Rows from block 4 of the image encoder of a small model that answers yes/no questions on an image's attributes, named by matrix and row number. Rows with one number belong to one neuron. Each number is 128 + 24 x the weight over its row's rms, rounded and kept within 0 to 255. All counts start at 0. Numbers have three digits each.
After each neuron's rows are labels from the 100 images, of 14976, where the neuron reaches its highest value: "strongest on" is what is common among them. Only what is clearly more common there than usual is listed. The data: photos with spoken descriptions (Open Images, Localized Narratives). In brackets: how many of the 100, against the usual share in percent.
# fc1: MLP up (encoder.blocks.4.mlp.fc1.weight, 256x128), inputs 0-127
# fc2: MLP down (encoder.blocks.4.mlp.fc2.weight, 128x256, transposed), outputs 0-127

fc1.20:129112137094105195088110059130107104155123122097170133141127132148091119139160151123159139151098149115124120130080121170152119159143125134103106112081120120147169118137135144123141135123077136130121151109103085101157133167156166111110138134136113132137096094120114156160117110144105088157151122096120131090156137132137083142143183138140133127117133096168122117154092124148132137108144
fc2.20:146111175065075117144161151147139096138160133072193103145105155085111146141124166144129130149142118128160114121106136135058120175126147166123117116130108105155116135166143133101121119123130123134135132169084119107136143120116133134124097124112125098129129141135073180123128130173148126135120111124136111074136109102139128155115122150119117112128130081117139116136094116098137080121135
strongest on: text has "black" (25 vs 9.4)

fc1.130:125136136077139127062125127088109137108156123119134124121119126120117114166119169118105122103108182136133146123139146143119159116129110139168115111137097174101088133126175140113120114134106156118091101131176155124109095154131105102123128134136153085110116133113145154132127136097155123092130132134110129160085151125103141129154123130082200156169119158076115117155162147149109151121090
fc2.130:128134116117101098148125122118141112203125126159130129161133123080114089204128152127109102143126132111112120116133097129123148146139164155145131123160138148130144109129125134134137136139111168119175145143127134090130092118130108148130138153166105120119131105163191106136125142063141118156107165120183124083135134084116124091188120133106102132106139106119105139086168117119136129139125
strongest on: text has "plants" (32 vs 9.8); text has "grass" (26 vs 10.2)

fc1.129:107123167135103144095101112072119117152103097120147132165129133158126100155128135129114121136096102128113098160109107129117154128119115113124115111113105165155154138139171132097149153140095115101130127140103109103124124113112124097120153113113114122099064125189078122125092092113107102114141156099103150102168121155136114181131187122130096141109113111180088160125100114160141114121143
fc2.129:111149147070060114115140139156152103141133107099157121081136133068094158158121174128122104168141137146167127121124154145073122149121140146128135105128134102160184142133094097125159119115123115120165116204127114092103128140162143143133147148094114099162132134120158166118150150146119127130098133137142170126124126093149104140132122122128111112132120093162138135116108121139140099147116
strongest on: text has "dark" (29 vs 2.3)

fc1.124:123112121113107172107095101108103094116110117123141108151111152162093114133152147123143134140088149143131116149116090139081139161136114120115110089078102159142161144129140112130146156145097133143160156103088088095131101111146148089076127100150110133148079102166124129136142122124106107141162133122150144075170121129144083117139162140154142116089101081156125145128105097109144103111145
fc2.124:130157186081073131115157123135135150153106132086182136112112144099131150168131221121123131134150114136176124129126133120085129174113152190144132146147124082135162137114135123116129124152122131125112115213131124096113130136128123156121112127123131114110131126116124156118132136165132117125111142140143140095135104104114112118112117137143118135134128112136149085130155103122152067146103
strongest on: text has "lights" (25 vs 7.6)

fc1.13:162121143104109117139111046129113109109138149092154078116154120123136083122126150107122091163118140137132103137141123132104106133115124109113136124125139117161151118138163122088107078106136157131114122101106113121158088112084105111133113121102151082094103178121130120137113125143084128130092100095136106115145148125108102141119168122114113132112126110176097103133153168158142059115101
fc2.13:143140109126113151122134135189109122239101111176120116150167125090113169149117159148133121132098126107145132129143143161072128120143187143097113127147123156088184089113129137103101108120143085111107123172102131115084129109083133116121130123120108134121128126145148151138134151136114124120131135143135149123147126082149118147145121132117119128106095105122107140113136107131139144165098
strongest on: text has "dark" (28 vs 2.3); text has "black" (25 vs 9.4)

fc1.57:123081115117135136064115166099103121099145142102137163121148125094149149105132169123112081164158145150143126119133176151121112156086160120122123108087142068149107139165151130127135153117139108114072150113158110105125115184130149153129133113132105084127111153118095142145138096100159094187124098116101132175117132144132124151116146136109115133115141150144132110153155141126147126107135
fc2.57:148129151135100109110144118101172157120144143074134133113106120076111160157123173127133128123145101102081136140116144141127101175142187159131114145141109138139136106134128104173130119145129166125111118089138134097121112150119121137125152115141125080112109156129091152142109148118133130103124129131121172151128138155134156116148130121125111099166132117123129125231159137119129175067135
strongest on: text has "wall" (41 vs 19.8); text has "white" (31 vs 11.6)

fc1.213:143151108104137133075116113156099122145133094145131126128103105134104087165142145134151135102137156132165144108158148127119152106120096117146100100111114184132127120116127078088145127117138163141159162138146168109095089083122120127107122089124107081108132094115116122119134121074112130124136114141140094161096108103131160097156143088106151138161151128128102109142177131137138181163092
fc2.213:121170109064072131121122121163113083186105121195129106107108131120124090152119123120129135117120119120152137122142123119102120170145102158125095163125121160160147130136117114130157121182128113156141119121126131063133109133118119094145133139149093117103138094133184134151141115128138098119125138122130128099122104049141116123139121146110128112134132111134119142099107115105164161178105
strongest on: text has "plants" (25 vs 9.8)

fc1.119:105130136102086159108105076070116130139119109131131150113142109142112113136152154132166125127136100120137123170090108136135134143133113150152106068111109135159158129143142096122151117123122109127138124100123092115133109152168155100130178102151146128113121104138090086182128052142129120148136109097138119127153125136134115181147133147160112135120118109189119154142091084129145105108153
fc2.119:166122183078062131132141118130142078154124109079122112144180161088108144162124185170131135140123156086154114126141128101101094162153149128132130125123098115133158113146136120127105137144140118152122135147112100089126109159132119136107095157114075099131101138140099174106113122168117111116115136119152119108128096103145136140143136144151149112098146074119126131110127145134151139143090
strongest on: text has "dark" (35 vs 2.3)

fc1.63:146125152181139114143159099115118127154131137117123134144128108121094165171100160151152106127122132071119134146150113139128115126159151074147144110165129150162120100118158131137105132118124188100091135108151122104110117167135080160144109128106130149117091158158134108139108161143128080109119151139140125131125178129144154138142114130136119189168118117068162140138143163123084148114148
fc2.63:120172122182156163134104130089162147118119150127182122081119121098118105120143130129124111111151135116139123112138135091097147108110128146144118117143141137085113134127137119174138162117153207160150133141115136100170120143131118164140148122119079115121130113147187120119119115061105119162104125150122173138140134125110107148158118121128128142174130097127120146116140159135139073151086
strongest on: text has "white" (42 vs 11.6); text has "color" (35 vs 13)

fc1.78:147117156116093130188171122126128128154148130118096115145135113152115123150132088156152111138130130141142136123155108132111173169163130123136135152100146141139166136102104116070123129137142105126099094140139127116126118130100155138133115079123101155119106113140146128102122143157080160091117138103153099089106139067128154174095145118151113099053124101076090125123121108133119154134143
fc2.78:132121114062077138142134117125154164165142127161179121096117121123125167138112047132137112128102129138125141141119140146122099063095113107127121130123136110126152131125125113119108150099131139139113118102127127109152129141067107178134122106127101154124138128119117115128102137103123132135096111097146077129131133089125137155067131128133127127121152119164115122131186064138130144181141
strongest on: text has "sky" (76 vs 24.8); text has "trees" (69 vs 27.8)

fc1.90:113142139173117145129172110116115139135128126102143135110111147118149159157138133141167086112128128137120162143168158146122084106125116103146126125185133127162132132141136155127135150133150184124113110114172094127101120216148118170135144158130071122132129129144156148115127139129177110115117128097142124116153163131103133132145142149166142169189161123105136140154134148120125157084155
fc2.90:129162151135154153135089108140172116145106150114182168140137138142109113120114154123147132135124131093145146141142116127099138128143151127125123114123101088112139134108127152162135147154137196173175145115125151108139098154151135114152119101135089134150096129147163144102120145079132112131112133118121171113142099122152121133175128129137158143174155153129138145126165129103099029145101
strongest on: text has "white" (33 vs 11.6)

fc1.80:148082130113104178148132113084100140106084117125156142103101158125142154150143151117143120134123123121131112130125104106094137168155129103166116095074051113165168133145126140149141143124116133123138113140102099072139096130141116117106112109140124125128070125131132143139135122121150087170130185091133114116153104156130157100129125107134113090108130106165137174124145130104093113143107
fc2.80:136112132111092145096114171190112152079119139055109091158135094131125105141157168123151165105135134102152127120082136137113115163158142158117105109138139152122126103103119144119132155134128052119135131205129131120109132131143119175124119143140153089118127149116125146118128136181135140122121133130123142069133122115134113140136130163110116127134118102099136103119085160114118094136138
strongest on: text has "man" (29 vs 11.9)

fc1.212:168120123107118184096132039116131137154093119169140135084172109106126160155126173167125099132152141120141144125122084108111111147128139127144124104096110142125140126177113130149156133093096087117156125131146132112117112140118117134147153135128117134092097172128125136127130124074100140134157134130132114100124139144100098140131172122160127138135142072154134136119135167157103180131148
fc2.212:142198131097084102096100113182117132178156132114160130166110118145102177115126126145131143118139128101113121133108137126144103144171134139127142154131092139098172134122138128117126145192119115131174137156118111150095117115144160107139139129119105098143141130096127158119113136189114126083138115124076132085137111082120104133135136149080147110133147105127153089094109134149137129145110
strongest on: text has "dark" (34 vs 2.3); text has "lights" (25 vs 7.6)

fc1.143:131113161156112146147188066134112171145157154157095122123152135115135105162141186132151115136143135109167141129172164121099111125142154099129158136168134121127129115140133136095132130140132165138134165107125127109119109131099113156145130114148098122126100148138135104127088155128118132113150129168142088114121154129166157147129133160133131187147135084066158122142178166132093124138145
fc2.143:116166111164119126102141149135163115198142155160158145168155152091106112131109152133137131127129119117138107102129111107095150153115175106134087127151142188121146132140132135134151137141111154147132102161104129084137075126138131140103115121132121168121125138163181146143130130091144118107111123128149132072129134080117137116168123133148138142153148080113111131100143174127121100186103
strongest on: text has "white" (32 vs 11.6); text has "color" (31 vs 13)

fc1.207:141085148097116147127171090141129149165156154146078120139158115110142112107175093108142104134139159153149092142129114152132123131089133115143123127113117153114139176127142092099128098094128107137125114103115104111093156145118117149139127112107118108162109124149106124155112104097070101110113151120114102103096154120139138142107102130113044071086125078149116137138163119122123122133139
fc2.207:116109100082124124120082145140136170228124093135145136098126101109134144151146099130125132101128088149126132117103122121118116130189149110146134162145094124118145139119129156172136135117144143124109147116105108125141101127187143171129138127113073150119109100131126126115127156129143124101123129142091166119119152086109118146141105157136135127083160128148132088151163104146150140184135
strongest on: text has "sky" (62 vs 24.8)

fc1.215:140147142114126166127133114107113162161113137107084111150150136122117116123135116138114098110142144139170137145122079136130101142071129123137148153126095126114151066166135141103134122096101149098108158104138109087102116111088116127143153106135124122141094161113161112114106150148135105102128175138110099129107136106082174131132097117164137140150162119076070128162156143129080131088109
fc2.215:133116140125138145124125121163125109193103145195111130119143111106137128153142118088132111145151103128134131110139124117090108155093169121118140105128102210122139112121142128111171147123134146112142115148121150093147137135148117165084138154143080111107100099161150126099151133094129113071131139113139144086149146100118095144103128112112105127128126090102114162099168132106115145183157
strongest on: text has "text" (26 vs 6.5)

fc1.223:170144130145110138150122138138127140114140166157103091144144102096095065145127111143132113180150146125143103075135114129115140104134139132150090141137148162153135132146151150115149119091122148161119131145091138117113152125121102109131124114135132137097134137098190099096121163087121131131112075139118108115119123123193166152136114126144141124128123157104041101144118117128125150177109
fc2.223:108138053141115106143118148099134119130140149071096116109098123171150134133107082127122133123134130133136099131106132126131165080125165122148143134107116157126146135116114113092150110116131100099081153091163144150158151101108146154139134104118132122144121142110155107137112121080122118120080111113117093171135158131129146115111130118112126123099129175138140161112160130112102223142159
strongest on: text has "grass" (26 vs 10.2)

fc1.149:137145168166154110146177123129124130139146139128129118151155110146088130161120146136167101138140113096131129161173127150133121131148157134156132145171096133171156111085147159107124133141154167105112141099150130133109078161143120151169126101109084143145120094150173108132096144134120089127114151106147146147122134153164164152114115102127085175173105126066139138143117144120108121097121
fc2.149:138138101154157160119095130072099131141134075177186146120118141111100112143118176128150125122132128132141124104126131124099139092155113138128129131146140131111140136126156119119130143143147201160165133132127134119139102158082117126132132139120131123116143131121182129138151146047099138148108133146136072126113148093122131104175135134117127135163141112128147107084182122133135069145127
strongest on: text has "white" (33 vs 11.6)

fc1.220:104100115101116167086110077132129133148114114109157114145139142158132129136160125143171113123116143133125138148135090134137128159117112140118139101076148122128166129133170132145121149150085147143159133104094074122138117122129174101124160109138093130139081112161136151161132090135103097139151143123155114073183118132157086128135181163169107115112127093162130120125096112130162133106144
fc2.220:122165187089071100125141120139152149146129108078185144136128129140108193174126169128131138123135133135161138140138124144099121155136173185112140147120103067137128140145116136129134124175128126139138108191113153107124138121126127131118140119106128142139143132108127155145121131189127127134098144132124107093137092087131145161128122116129121119153145119150164115155148084122129084136091
strongest on: text has "dark" (28 vs 2.3)

fc1.134:157145143128122126175150115118123141129128163108085089138109128135148083123120085157112095176095165151139143118143110162084135112120135146113131134101161125099136142140135118125139132119119083140110122147121136143154130105116124147132121100089112139127099177107170131113138109134124133104107088149096132087094090067118154115072116116129109111118145110076089111139086086107101142172137
fc2.134:140143113103097145133161158094149185182125162138170120089125120137150162167115081144133102122123128137123128128140127126127107050129104143134151118118123136140146116156124132120131137106134106122107127108152138156133144129064132146135138113135125151115108140112115143151117124106120145121098124118134101132138165113141151124108142140165134143163155176111136107132177147135131208213118
strongest on: text has "trees" (61 vs 27.8); text has "sky" (55 vs 24.8); text has "grass" (27 vs 10.2)

fc1.151:170164119133121154133143117127099111145099114166142115142116143125144102175146126104101173119152138116144141095158103147131102101156080115121109111121148162113118104138171092112132129110140136136080081147144139094176121104146080158131099076124128108141105156125155084096121130138097111130117122127113121139081140114117139129125111134116139165099131096101052119147154115127125173106103
fc2.151:156154129092072104132119149149130123196085112160128113096094131085096134148150143124092123121157131122126123130148127076085099095143140166127114127137121202132169132148127140131105158122115108128139127110148133101111088106139128108161118143123098092111148117114170150126119109100117124106140110124144128099147159067096105134155153145124112106119143088142123134132136130115123140195115
strongest on: text has "trees" (63 vs 27.8); text has "grass" (45 vs 10.2); text has "plants" (37 vs 9.8)

fc1.246:151102123090100151108122088113104120128123123113163103158104149179093106116134146133177135108116137113135126136124091153091130152142109111122102096084114137132144115129137095135161157169082135128161153111090102079165106109137167090115131123128084118134071111138130150154108116118113115144148148095156129089168122148156098100133153137155120101083108102164120141119101129098150117113133
fc2.246:118124168087078119134150106159144141124135142101170136131109125105126159165127207127150139143155131113166129120141135137102125184125162217134133147135118076121143130130142124123131112169117129134138116215125138101116112121134128151106136117127118118121132143114113149114150142186132120148113151130136149108122094112111126132126136132101125113134124097126166113136142089129173075148114
strongest on: text has "man" (30 vs 11.9)

fc1.200:133119131175190163129181071120146124130109092118153100153122103131142133156135139126137138138110141130136119118157155135100130151149122125136128090156088176199163134127152101128156179143139123119126093093108139054104115151123140122102123129115091132138088133146131113125124123143128154100145135114144118136119150120143127176129112123154127200125110123101148154146136134124125132100175
fc2.200:166156137143111127128123160153091150236126126126149136120126086102108189094126154101147128117117138159123115126111101131098098146163186134129128122159153155138142142158108132149121153133131163128138117147140124081127094110124150081104133133088135119119131115133138124115143143121113102128134112136146134073156149109129109147166120144114126167104102088136138124126132128141112125201137
strongest on: text has "color" (36 vs 13)

fc1.148:082157148104139141114135062129139130168149091128123118134108100085093129132120151103160121116129132127144131115162105101123144154155111138168151115146156160139141139127137109086150125093095163119093080102108141100116099100118097135143135096109103112115085134104127119148093128115094118078099104102147061137098168129088118105143143154104147137116127081150112119162111114127132151138131
fc2.148:132130092098070090131130122150101116210118110147103100148121118099147165161129113135097122148100113121157119125111141122086118149140142135105130115143130189150140126121133135136133148118125115119126119153112140090105080124153139117153156136153075108139118117130150111136130117115131116135136159125138150064147139059108137139133110117144124148122111090149106105102141179119153176188128
strongest on: text has "plants" (28 vs 9.8)

fc1.234:153150169138211141065142098142105098160123154137092110152139130115113125151138157125143137154137142104148118175123132175124155094117156144117124103165098134115152106119118132102138141105135145104090137115118139125098130176128108150122124119128167160137097115147118125094091134099128137116127108100145131144098159120142147131159169120142115159154117150092146090169177126144110121079153
fc2.234:126157119156104097109118120147158115092137122160170136093113100099118148173146132143138107137110148138097117154128124099114136138132135117161135118123146161146138136120130108144155105130130186166137126167155149092129081119092109096121121126117096099134114128096187108117165169064171094145084125120135120146140089117156143106147095106095113086164139120133143131132127104111117155182126
strongest on: text has "white" (29 vs 11.6)

fc1.110:131158165119144120108119148135119135145107125130151112141131147123079107154123159131154143107111152157157149139117182095097136125146068089139120112123136166154097130118124095087136143137125123118150138163126150096149044091146129124112138102110100077087089123076076140141141103071124119119133113135120155160138150089129154124137137110115140120119148146115126124131151090135136142171119
fc2.110:151111127068088140139103115167080096158145106174126138158120149156124132133150130135146159095137120125098129094143138132090131131108078146116081121128085129146103125143130116105135122142117136119175161141140145125101140132098105122118116147154117127086155132112199133104133123082118173137148119127114080113102108099128095123145128129126134111094121157102120114087133128117139188109075
strongest on: text has "trees" (61 vs 27.8)