{
  "encoder_activation": "star_relu",
  "encoder_layers": 16,
  "fusion_encoder_mlp_ratio": 2,
  "fusion_encoder_inner_norm": true,
  "beta2": 0.95,
  "batch_size": 128,
  "epochs": 9.1
}
Rows from block 12 of the image encoder of a small model that answers yes/no questions on an image's attributes, named by matrix and row number. Rows with one number belong to one neuron. Each number is 200 + 20 x the weight over its row's rms, rounded and kept within 0 to 999. All counts start at 0.
After each neuron's rows are labels from the 100 images, of 14976, where the neuron reaches its highest value: "colour at peak" is the nearest of a few named colours to the mean colour under the peak; "strongest on" is what is common among them. Only what is clearly more common there than usual is listed. The data: photos with spoken descriptions (Open Images, Localized Narratives).
# fc1: MLP up (encoder.blocks.12.mlp.fc1.weight, 256x128), inputs 0-127
# fc2: MLP down (encoder.blocks.12.mlp.fc2.weight, 128x256, transposed), outputs 0-127

fc1.139,195,210,201,213,179,212,243,223,176,207,217,193,177,224,177,202,215,207,187,216,175,213,175,200,246,196,190,205,212,225,213,225,194,187,177,195,220,251,218,201,209,193,187,183,199,205,200,188,234,203,188,204,243,189,181,183,186,168,183,221,185,184,227,232,215,224,169,211,177,212,199,212,178,242,203,204,236,227,190,197,222,187,221,159,186,204,191,187,201,177,179,234,187,192,191,167,196,218,170,228,178,167,199,190,194,195,224,165,216,182,193,223,171,226,194,193,196,211,228,174,176,192,190,197,225,225,223,206
fc2.139,196,187,203,217,199,192,176,211,110,193,193,242,205,187,196,215,226,198,195,192,197,192,196,197,199,213,198,193,217,216,178,165,206,206,187,199,197,175,185,241,205,189,227,210,194,205,185,192,201,184,207,199,192,208,218,195,198,226,195,229,191,213,215,214,190,228,217,196,200,166,163,189,205,190,212,194,239,199,207,216,201,138,210,217,209,190,206,257,221,191,182,199,221,201,233,207,218,206,227,194,204,163,195,192,218,196,167,189,256,212,205,212,206,186,191,209,152,238,184,201,216,214,200,181,206,201,210,202
colour at peak: white
strongest on: text has "white"; text has "color"

fc1.141,175,188,205,215,243,203,177,188,196,234,217,196,184,167,175,203,213,166,195,226,206,209,188,183,205,192,233,172,225,213,205,214,224,192,239,175,202,184,242,226,188,215,202,229,205,211,200,220,212,199,218,206,200,216,212,206,194,193,180,172,198,218,222,205,203,208,171,218,225,216,193,183,161,202,179,211,211,193,188,174,212,184,162,180,203,163,217,194,171,205,203,200,210,157,173,165,172,187,196,220,200,250,184,208,209,186,215,211,219,228,183,208,208,212,164,188,204,217,204,155,240,219,193,209,204,228,207,169
fc2.141,196,214,211,199,226,179,166,213,138,206,220,208,176,217,220,266,213,197,204,220,207,159,211,242,216,203,214,209,187,193,197,207,199,197,213,208,242,226,201,218,173,192,203,172,214,184,218,200,197,225,181,215,193,209,200,214,174,200,230,220,193,211,203,198,234,236,201,213,197,227,142,183,172,213,182,203,182,216,195,196,217,205,211,230,200,182,234,240,196,182,199,190,233,179,186,211,206,185,193,187,222,232,177,196,232,204,178,195,240,202,182,182,187,205,194,201,197,180,234,208,181,200,193,203,194,204,191,192
colour at peak: green
strongest on: text has "green"

fc1.6,207,213,235,188,165,229,235,185,199,188,193,197,189,186,212,244,185,189,208,184,194,207,167,165,189,215,218,208,223,196,196,205,191,207,167,227,180,206,182,183,196,199,199,206,202,180,189,188,211,229,201,178,185,185,180,183,205,183,188,211,182,203,197,222,216,198,223,219,188,199,216,221,226,184,198,210,156,188,183,208,161,181,244,181,198,196,166,204,205,181,178,203,171,205,227,204,186,203,169,178,152,197,178,189,156,221,207,188,200,188,189,183,197,184,215,205,228,188,161,176,206,187,209,179,158,158,179,154
fc2.6,211,200,179,212,191,192,202,182,180,198,181,209,199,209,189,270,194,201,214,184,192,188,182,186,216,192,230,188,208,219,204,239,196,201,176,196,231,204,207,204,196,205,203,220,196,185,194,185,215,213,209,243,203,174,190,190,217,210,202,201,199,209,214,233,204,178,203,225,214,247,222,205,177,202,191,210,227,206,201,193,204,119,192,180,198,221,188,201,198,202,203,204,150,200,197,225,177,199,195,204,221,225,200,207,266,219,228,169,228,177,187,162,193,222,201,207,217,163,224,197,189,197,204,182,214,212,206,172
colour at peak: brown
strongest on: text has "sky"

fc1.142,202,192,192,212,195,197,209,187,170,203,222,207,220,190,177,188,201,191,213,215,216,177,203,174,217,171,191,223,214,185,232,183,209,189,211,197,185,256,180,199,185,221,218,192,198,216,217,241,206,207,190,200,218,204,199,212,207,163,185,202,204,220,201,192,197,186,165,217,210,204,180,176,141,201,195,201,223,181,209,132,200,185,169,174,173,208,177,206,173,183,195,192,224,216,215,216,197,168,186,222,210,177,196,208,184,188,199,207,163,206,172,199,193,232,236,212,213,182,202,222,243,196,235,235,224,216,190,164
fc2.142,201,206,214,204,199,226,208,195,111,235,191,192,193,175,202,263,189,213,222,198,201,178,194,190,231,206,206,217,214,207,196,223,204,205,206,175,175,196,223,199,189,214,193,211,204,192,198,202,188,212,194,226,201,205,211,199,228,195,203,214,203,187,200,194,207,246,217,186,217,204,118,203,207,207,185,204,195,201,176,217,214,149,214,184,187,215,190,273,213,209,192,198,200,195,202,191,225,197,188,214,200,171,189,189,198,197,227,184,235,205,198,206,198,208,194,199,159,214,192,186,205,187,195,212,213,207,193,178
colour at peak: cyan
strongest on: text has "water"

fc1.87,199,191,163,198,258,229,179,195,201,204,183,232,157,204,184,205,177,216,184,204,201,157,218,203,188,199,234,190,211,213,195,198,202,191,231,179,184,232,197,198,206,182,194,177,188,192,214,204,187,187,191,200,191,184,219,211,200,195,221,192,201,192,223,230,183,248,176,206,210,215,182,214,181,179,193,208,196,216,199,189,212,191,172,197,209,234,209,249,179,193,206,222,182,222,188,170,212,197,220,192,193,215,199,228,261,222,224,183,218,225,189,200,205,274,197,231,191,188,207,196,193,197,217,233,200,194,195,213
fc2.87,216,204,201,151,207,174,247,216,157,224,178,185,198,181,225,193,229,215,227,209,214,185,186,170,215,200,194,190,171,154,220,235,188,196,230,207,190,243,211,211,204,216,210,197,202,153,191,221,184,183,197,219,187,191,204,166,192,200,181,211,187,199,215,162,201,156,180,170,224,187,171,190,206,205,204,206,242,191,190,219,223,177,171,198,202,187,192,233,191,191,187,212,205,201,193,198,195,179,207,198,206,173,198,206,211,220,189,190,162,184,167,186,192,193,169,186,193,153,201,185,198,219,207,225,193,220,189,210
colour at peak: brown
strongest on: text has "sky"; text has "trees"; text has "grass"

fc1.19,203,181,175,225,231,247,172,183,207,197,210,219,219,202,229,184,195,208,187,208,154,164,197,179,184,181,188,191,176,182,190,210,166,220,180,211,192,191,182,202,216,186,183,185,190,186,232,187,179,209,181,212,214,205,198,196,203,201,208,205,220,152,208,175,184,172,180,150,183,214,193,202,193,232,210,168,207,196,207,209,204,193,176,189,228,230,200,184,183,196,215,184,168,228,203,212,191,165,201,207,223,214,197,233,235,194,200,186,155,186,193,203,156,211,200,234,192,199,225,233,199,178,229,173,184,205,168,197
fc2.19,191,219,208,183,186,185,210,215,192,204,195,190,183,192,205,153,174,217,219,194,180,183,206,189,187,204,158,205,188,151,170,197,208,175,237,207,201,184,191,206,235,187,205,184,182,201,196,193,201,180,196,194,217,221,188,187,169,196,221,216,215,183,199,157,219,201,184,183,188,210,167,188,219,199,223,189,234,191,189,227,195,183,181,163,201,200,182,208,203,227,200,199,247,218,191,222,217,202,204,224,217,222,201,203,172,207,185,224,201,214,255,210,207,154,208,215,177,251,168,196,198,192,191,160,223,240,196,188
colour at peak: pink
strongest on: text has "sky"; text has "buildings"

fc1.244,199,199,198,171,219,213,233,208,206,169,191,195,221,188,208,226,185,195,203,210,190,183,192,203,180,190,203,211,226,178,160,186,216,194,156,219,207,204,182,227,202,210,184,196,162,189,177,184,239,211,198,165,231,198,184,216,224,182,190,229,182,207,217,185,203,224,188,173,199,154,189,223,190,185,218,199,181,220,186,188,216,167,203,227,207,204,223,205,198,177,184,204,200,194,198,188,197,203,190,204,188,188,205,242,117,219,207,201,174,209,190,193,181,136,170,216,196,192,213,203,197,206,220,207,214,191,207,239
fc2.244,188,218,180,196,203,233,199,197,98,204,209,227,185,224,205,257,221,220,198,175,203,190,206,162,187,199,170,202,199,244,196,191,204,203,168,195,199,173,192,196,226,189,210,206,195,212,188,183,222,206,187,244,219,172,195,200,199,196,196,188,208,220,189,223,219,254,183,218,211,200,166,191,197,199,178,197,195,229,193,189,209,158,195,190,209,202,192,241,198,189,226,180,204,175,223,198,210,190,198,205,190,215,190,209,189,197,191,203,217,185,193,200,203,201,206,218,160,222,184,174,213,189,207,187,208,184,217,185
colour at peak: pink; white
strongest on: text has "sky"; text has "trees"; text has "buildings"; text has "water"

fc1.54,222,220,237,197,221,198,198,185,163,210,190,201,177,211,163,230,195,214,224,186,196,188,199,201,180,232,175,221,221,225,176,185,204,191,154,210,216,174,155,182,180,172,191,189,206,189,165,173,193,249,194,173,200,174,173,200,196,178,196,182,200,154,207,202,203,202,232,218,173,202,189,217,208,207,208,207,189,212,193,217,165,207,229,160,197,198,185,187,208,208,163,191,195,224,204,207,232,192,185,180,188,203,173,193,212,216,183,182,218,189,235,193,178,185,241,222,182,223,194,217,222,199,204,195,184,191,177,167
fc2.54,217,208,181,182,182,179,209,180,140,209,198,195,181,204,187,274,185,209,209,195,212,155,193,176,213,205,207,200,194,187,185,196,214,224,142,212,227,209,190,195,196,178,201,229,198,203,201,212,203,224,194,186,203,199,211,188,186,201,183,197,191,224,209,186,211,199,202,197,208,196,144,228,209,201,201,208,175,186,200,182,202,149,193,173,197,184,193,202,200,199,199,214,152,205,185,196,175,206,205,200,193,232,212,188,211,209,184,215,187,199,197,165,206,179,137,204,207,202,178,190,205,203,206,217,210,174,208,139
colour at peak: red
strongest on: text has "red"

fc1.29,178,165,190,203,263,205,199,183,164,201,214,190,197,182,172,199,191,176,190,242,210,171,214,203,213,198,197,195,205,214,190,224,210,184,209,214,205,222,212,190,183,203,187,201,195,169,187,191,208,197,187,183,194,219,211,223,216,218,183,179,190,221,184,195,209,221,212,168,218,204,174,194,156,201,194,196,179,194,218,161,230,187,185,181,194,202,251,225,206,171,226,190,164,192,200,180,199,196,203,227,195,245,175,205,239,220,189,205,236,193,207,202,232,199,187,161,184,215,208,219,173,201,205,201,237,222,168,231
fc2.29,197,228,228,141,194,194,233,218,133,214,174,193,197,211,220,199,207,212,195,189,214,198,171,145,216,196,201,182,204,147,239,203,191,233,202,197,173,215,205,219,204,197,194,223,210,207,188,223,214,190,200,200,179,172,220,195,204,190,196,199,180,200,197,188,205,196,191,192,208,189,165,177,197,199,179,186,231,190,180,217,194,172,203,207,175,179,197,242,211,231,205,213,195,196,221,189,197,198,211,184,191,176,227,201,208,223,187,184,208,177,140,219,202,176,173,196,174,189,189,210,202,220,178,211,181,233,204,174
colour at peak: black
strongest on: text has "sky"; text has "trees"; text has "plants"; text has "buildings"

fc1.58,178,193,157,208,215,223,228,183,207,163,186,230,246,203,189,198,201,189,221,189,191,194,179,191,230,208,232,206,176,181,183,189,191,220,211,195,199,182,267,222,203,189,188,182,136,191,187,211,220,186,236,192,199,201,223,205,238,210,175,187,183,192,192,221,200,218,183,181,221,190,198,201,220,173,199,205,187,193,179,228,205,203,169,191,219,201,177,184,196,189,202,200,202,211,188,163,178,179,205,188,199,189,184,233,128,171,185,194,201,192,197,197,190,179,214,194,208,224,215,210,219,205,220,187,188,219,188,217
fc2.58,214,188,190,187,205,190,162,204,168,194,198,199,196,198,174,247,199,193,218,195,199,157,175,152,232,207,166,197,182,265,129,168,189,191,139,199,189,194,177,208,188,206,204,209,192,178,209,210,199,156,221,201,208,166,200,221,198,207,203,193,197,206,220,178,220,183,194,183,208,187,179,214,196,191,191,200,178,211,217,189,213,202,197,170,189,190,195,175,186,205,194,190,177,202,223,201,217,202,202,188,174,229,194,219,202,212,212,159,178,206,225,216,178,184,185,196,218,222,197,189,196,195,199,165,208,230,206,200
colour at peak: black
strongest on: text has "trees"; text has "sky"; text has "grass"; text has "buildings"

fc1.88,177,226,190,220,206,211,236,217,210,192,195,214,166,196,190,227,192,193,204,188,187,195,208,183,223,175,251,201,203,193,202,200,213,166,207,185,204,234,218,198,195,206,166,210,202,168,225,217,234,226,173,212,205,209,187,187,194,211,194,185,173,187,220,254,185,243,199,223,212,238,205,180,194,214,195,192,231,225,202,197,175,177,197,193,206,228,204,230,194,180,215,232,198,210,213,186,200,224,210,225,189,215,190,223,203,200,219,184,230,184,179,181,200,241,224,195,195,145,238,202,191,215,228,201,172,230,220,190
fc2.88,206,210,219,211,194,208,230,222,141,230,169,199,202,200,195,217,185,213,209,210,194,195,199,149,169,213,225,213,203,190,221,217,191,192,217,204,207,215,209,185,194,195,197,190,196,195,202,195,190,227,201,226,210,174,203,192,218,195,204,204,180,185,209,243,242,240,209,210,211,218,124,201,200,195,214,203,280,205,186,212,199,204,186,199,206,220,207,239,205,222,193,194,170,198,197,189,186,200,222,201,209,175,191,200,216,192,218,193,244,193,219,215,192,210,218,213,153,215,228,195,189,204,192,193,209,168,194,217
colour at peak: white
strongest on: text has "white"; text has "color"

fc1.162,185,170,197,171,223,223,208,184,196,180,179,236,226,211,171,199,232,173,244,201,201,200,192,178,206,198,188,208,193,193,187,210,178,205,155,210,238,153,206,174,192,206,186,215,145,193,197,169,174,207,199,179,207,173,192,208,186,187,169,217,195,186,202,225,193,202,205,162,227,178,200,170,196,201,203,214,205,215,161,202,191,196,211,200,198,213,169,211,196,230,198,220,177,200,215,182,242,197,202,185,176,192,187,203,131,190,185,198,213,191,220,201,215,183,187,197,190,197,199,205,213,215,213,162,195,200,156,215
fc2.162,175,232,220,200,201,203,161,198,157,186,198,198,215,186,205,252,193,206,173,192,206,184,221,134,208,171,186,208,194,236,168,200,197,193,179,184,229,173,213,225,221,203,185,185,202,189,204,227,184,152,211,195,215,175,211,219,171,213,219,206,223,208,189,201,200,229,183,187,183,203,175,226,199,202,213,177,175,184,165,188,197,177,227,192,219,176,222,211,187,199,219,205,203,203,205,210,174,208,208,193,214,157,224,204,193,213,202,173,216,202,198,225,208,192,215,178,189,230,180,217,161,184,199,185,239,218,218,219
colour at peak: black
strongest on: text has "trees"; text has "sky"; text has "road"; text has "buildings"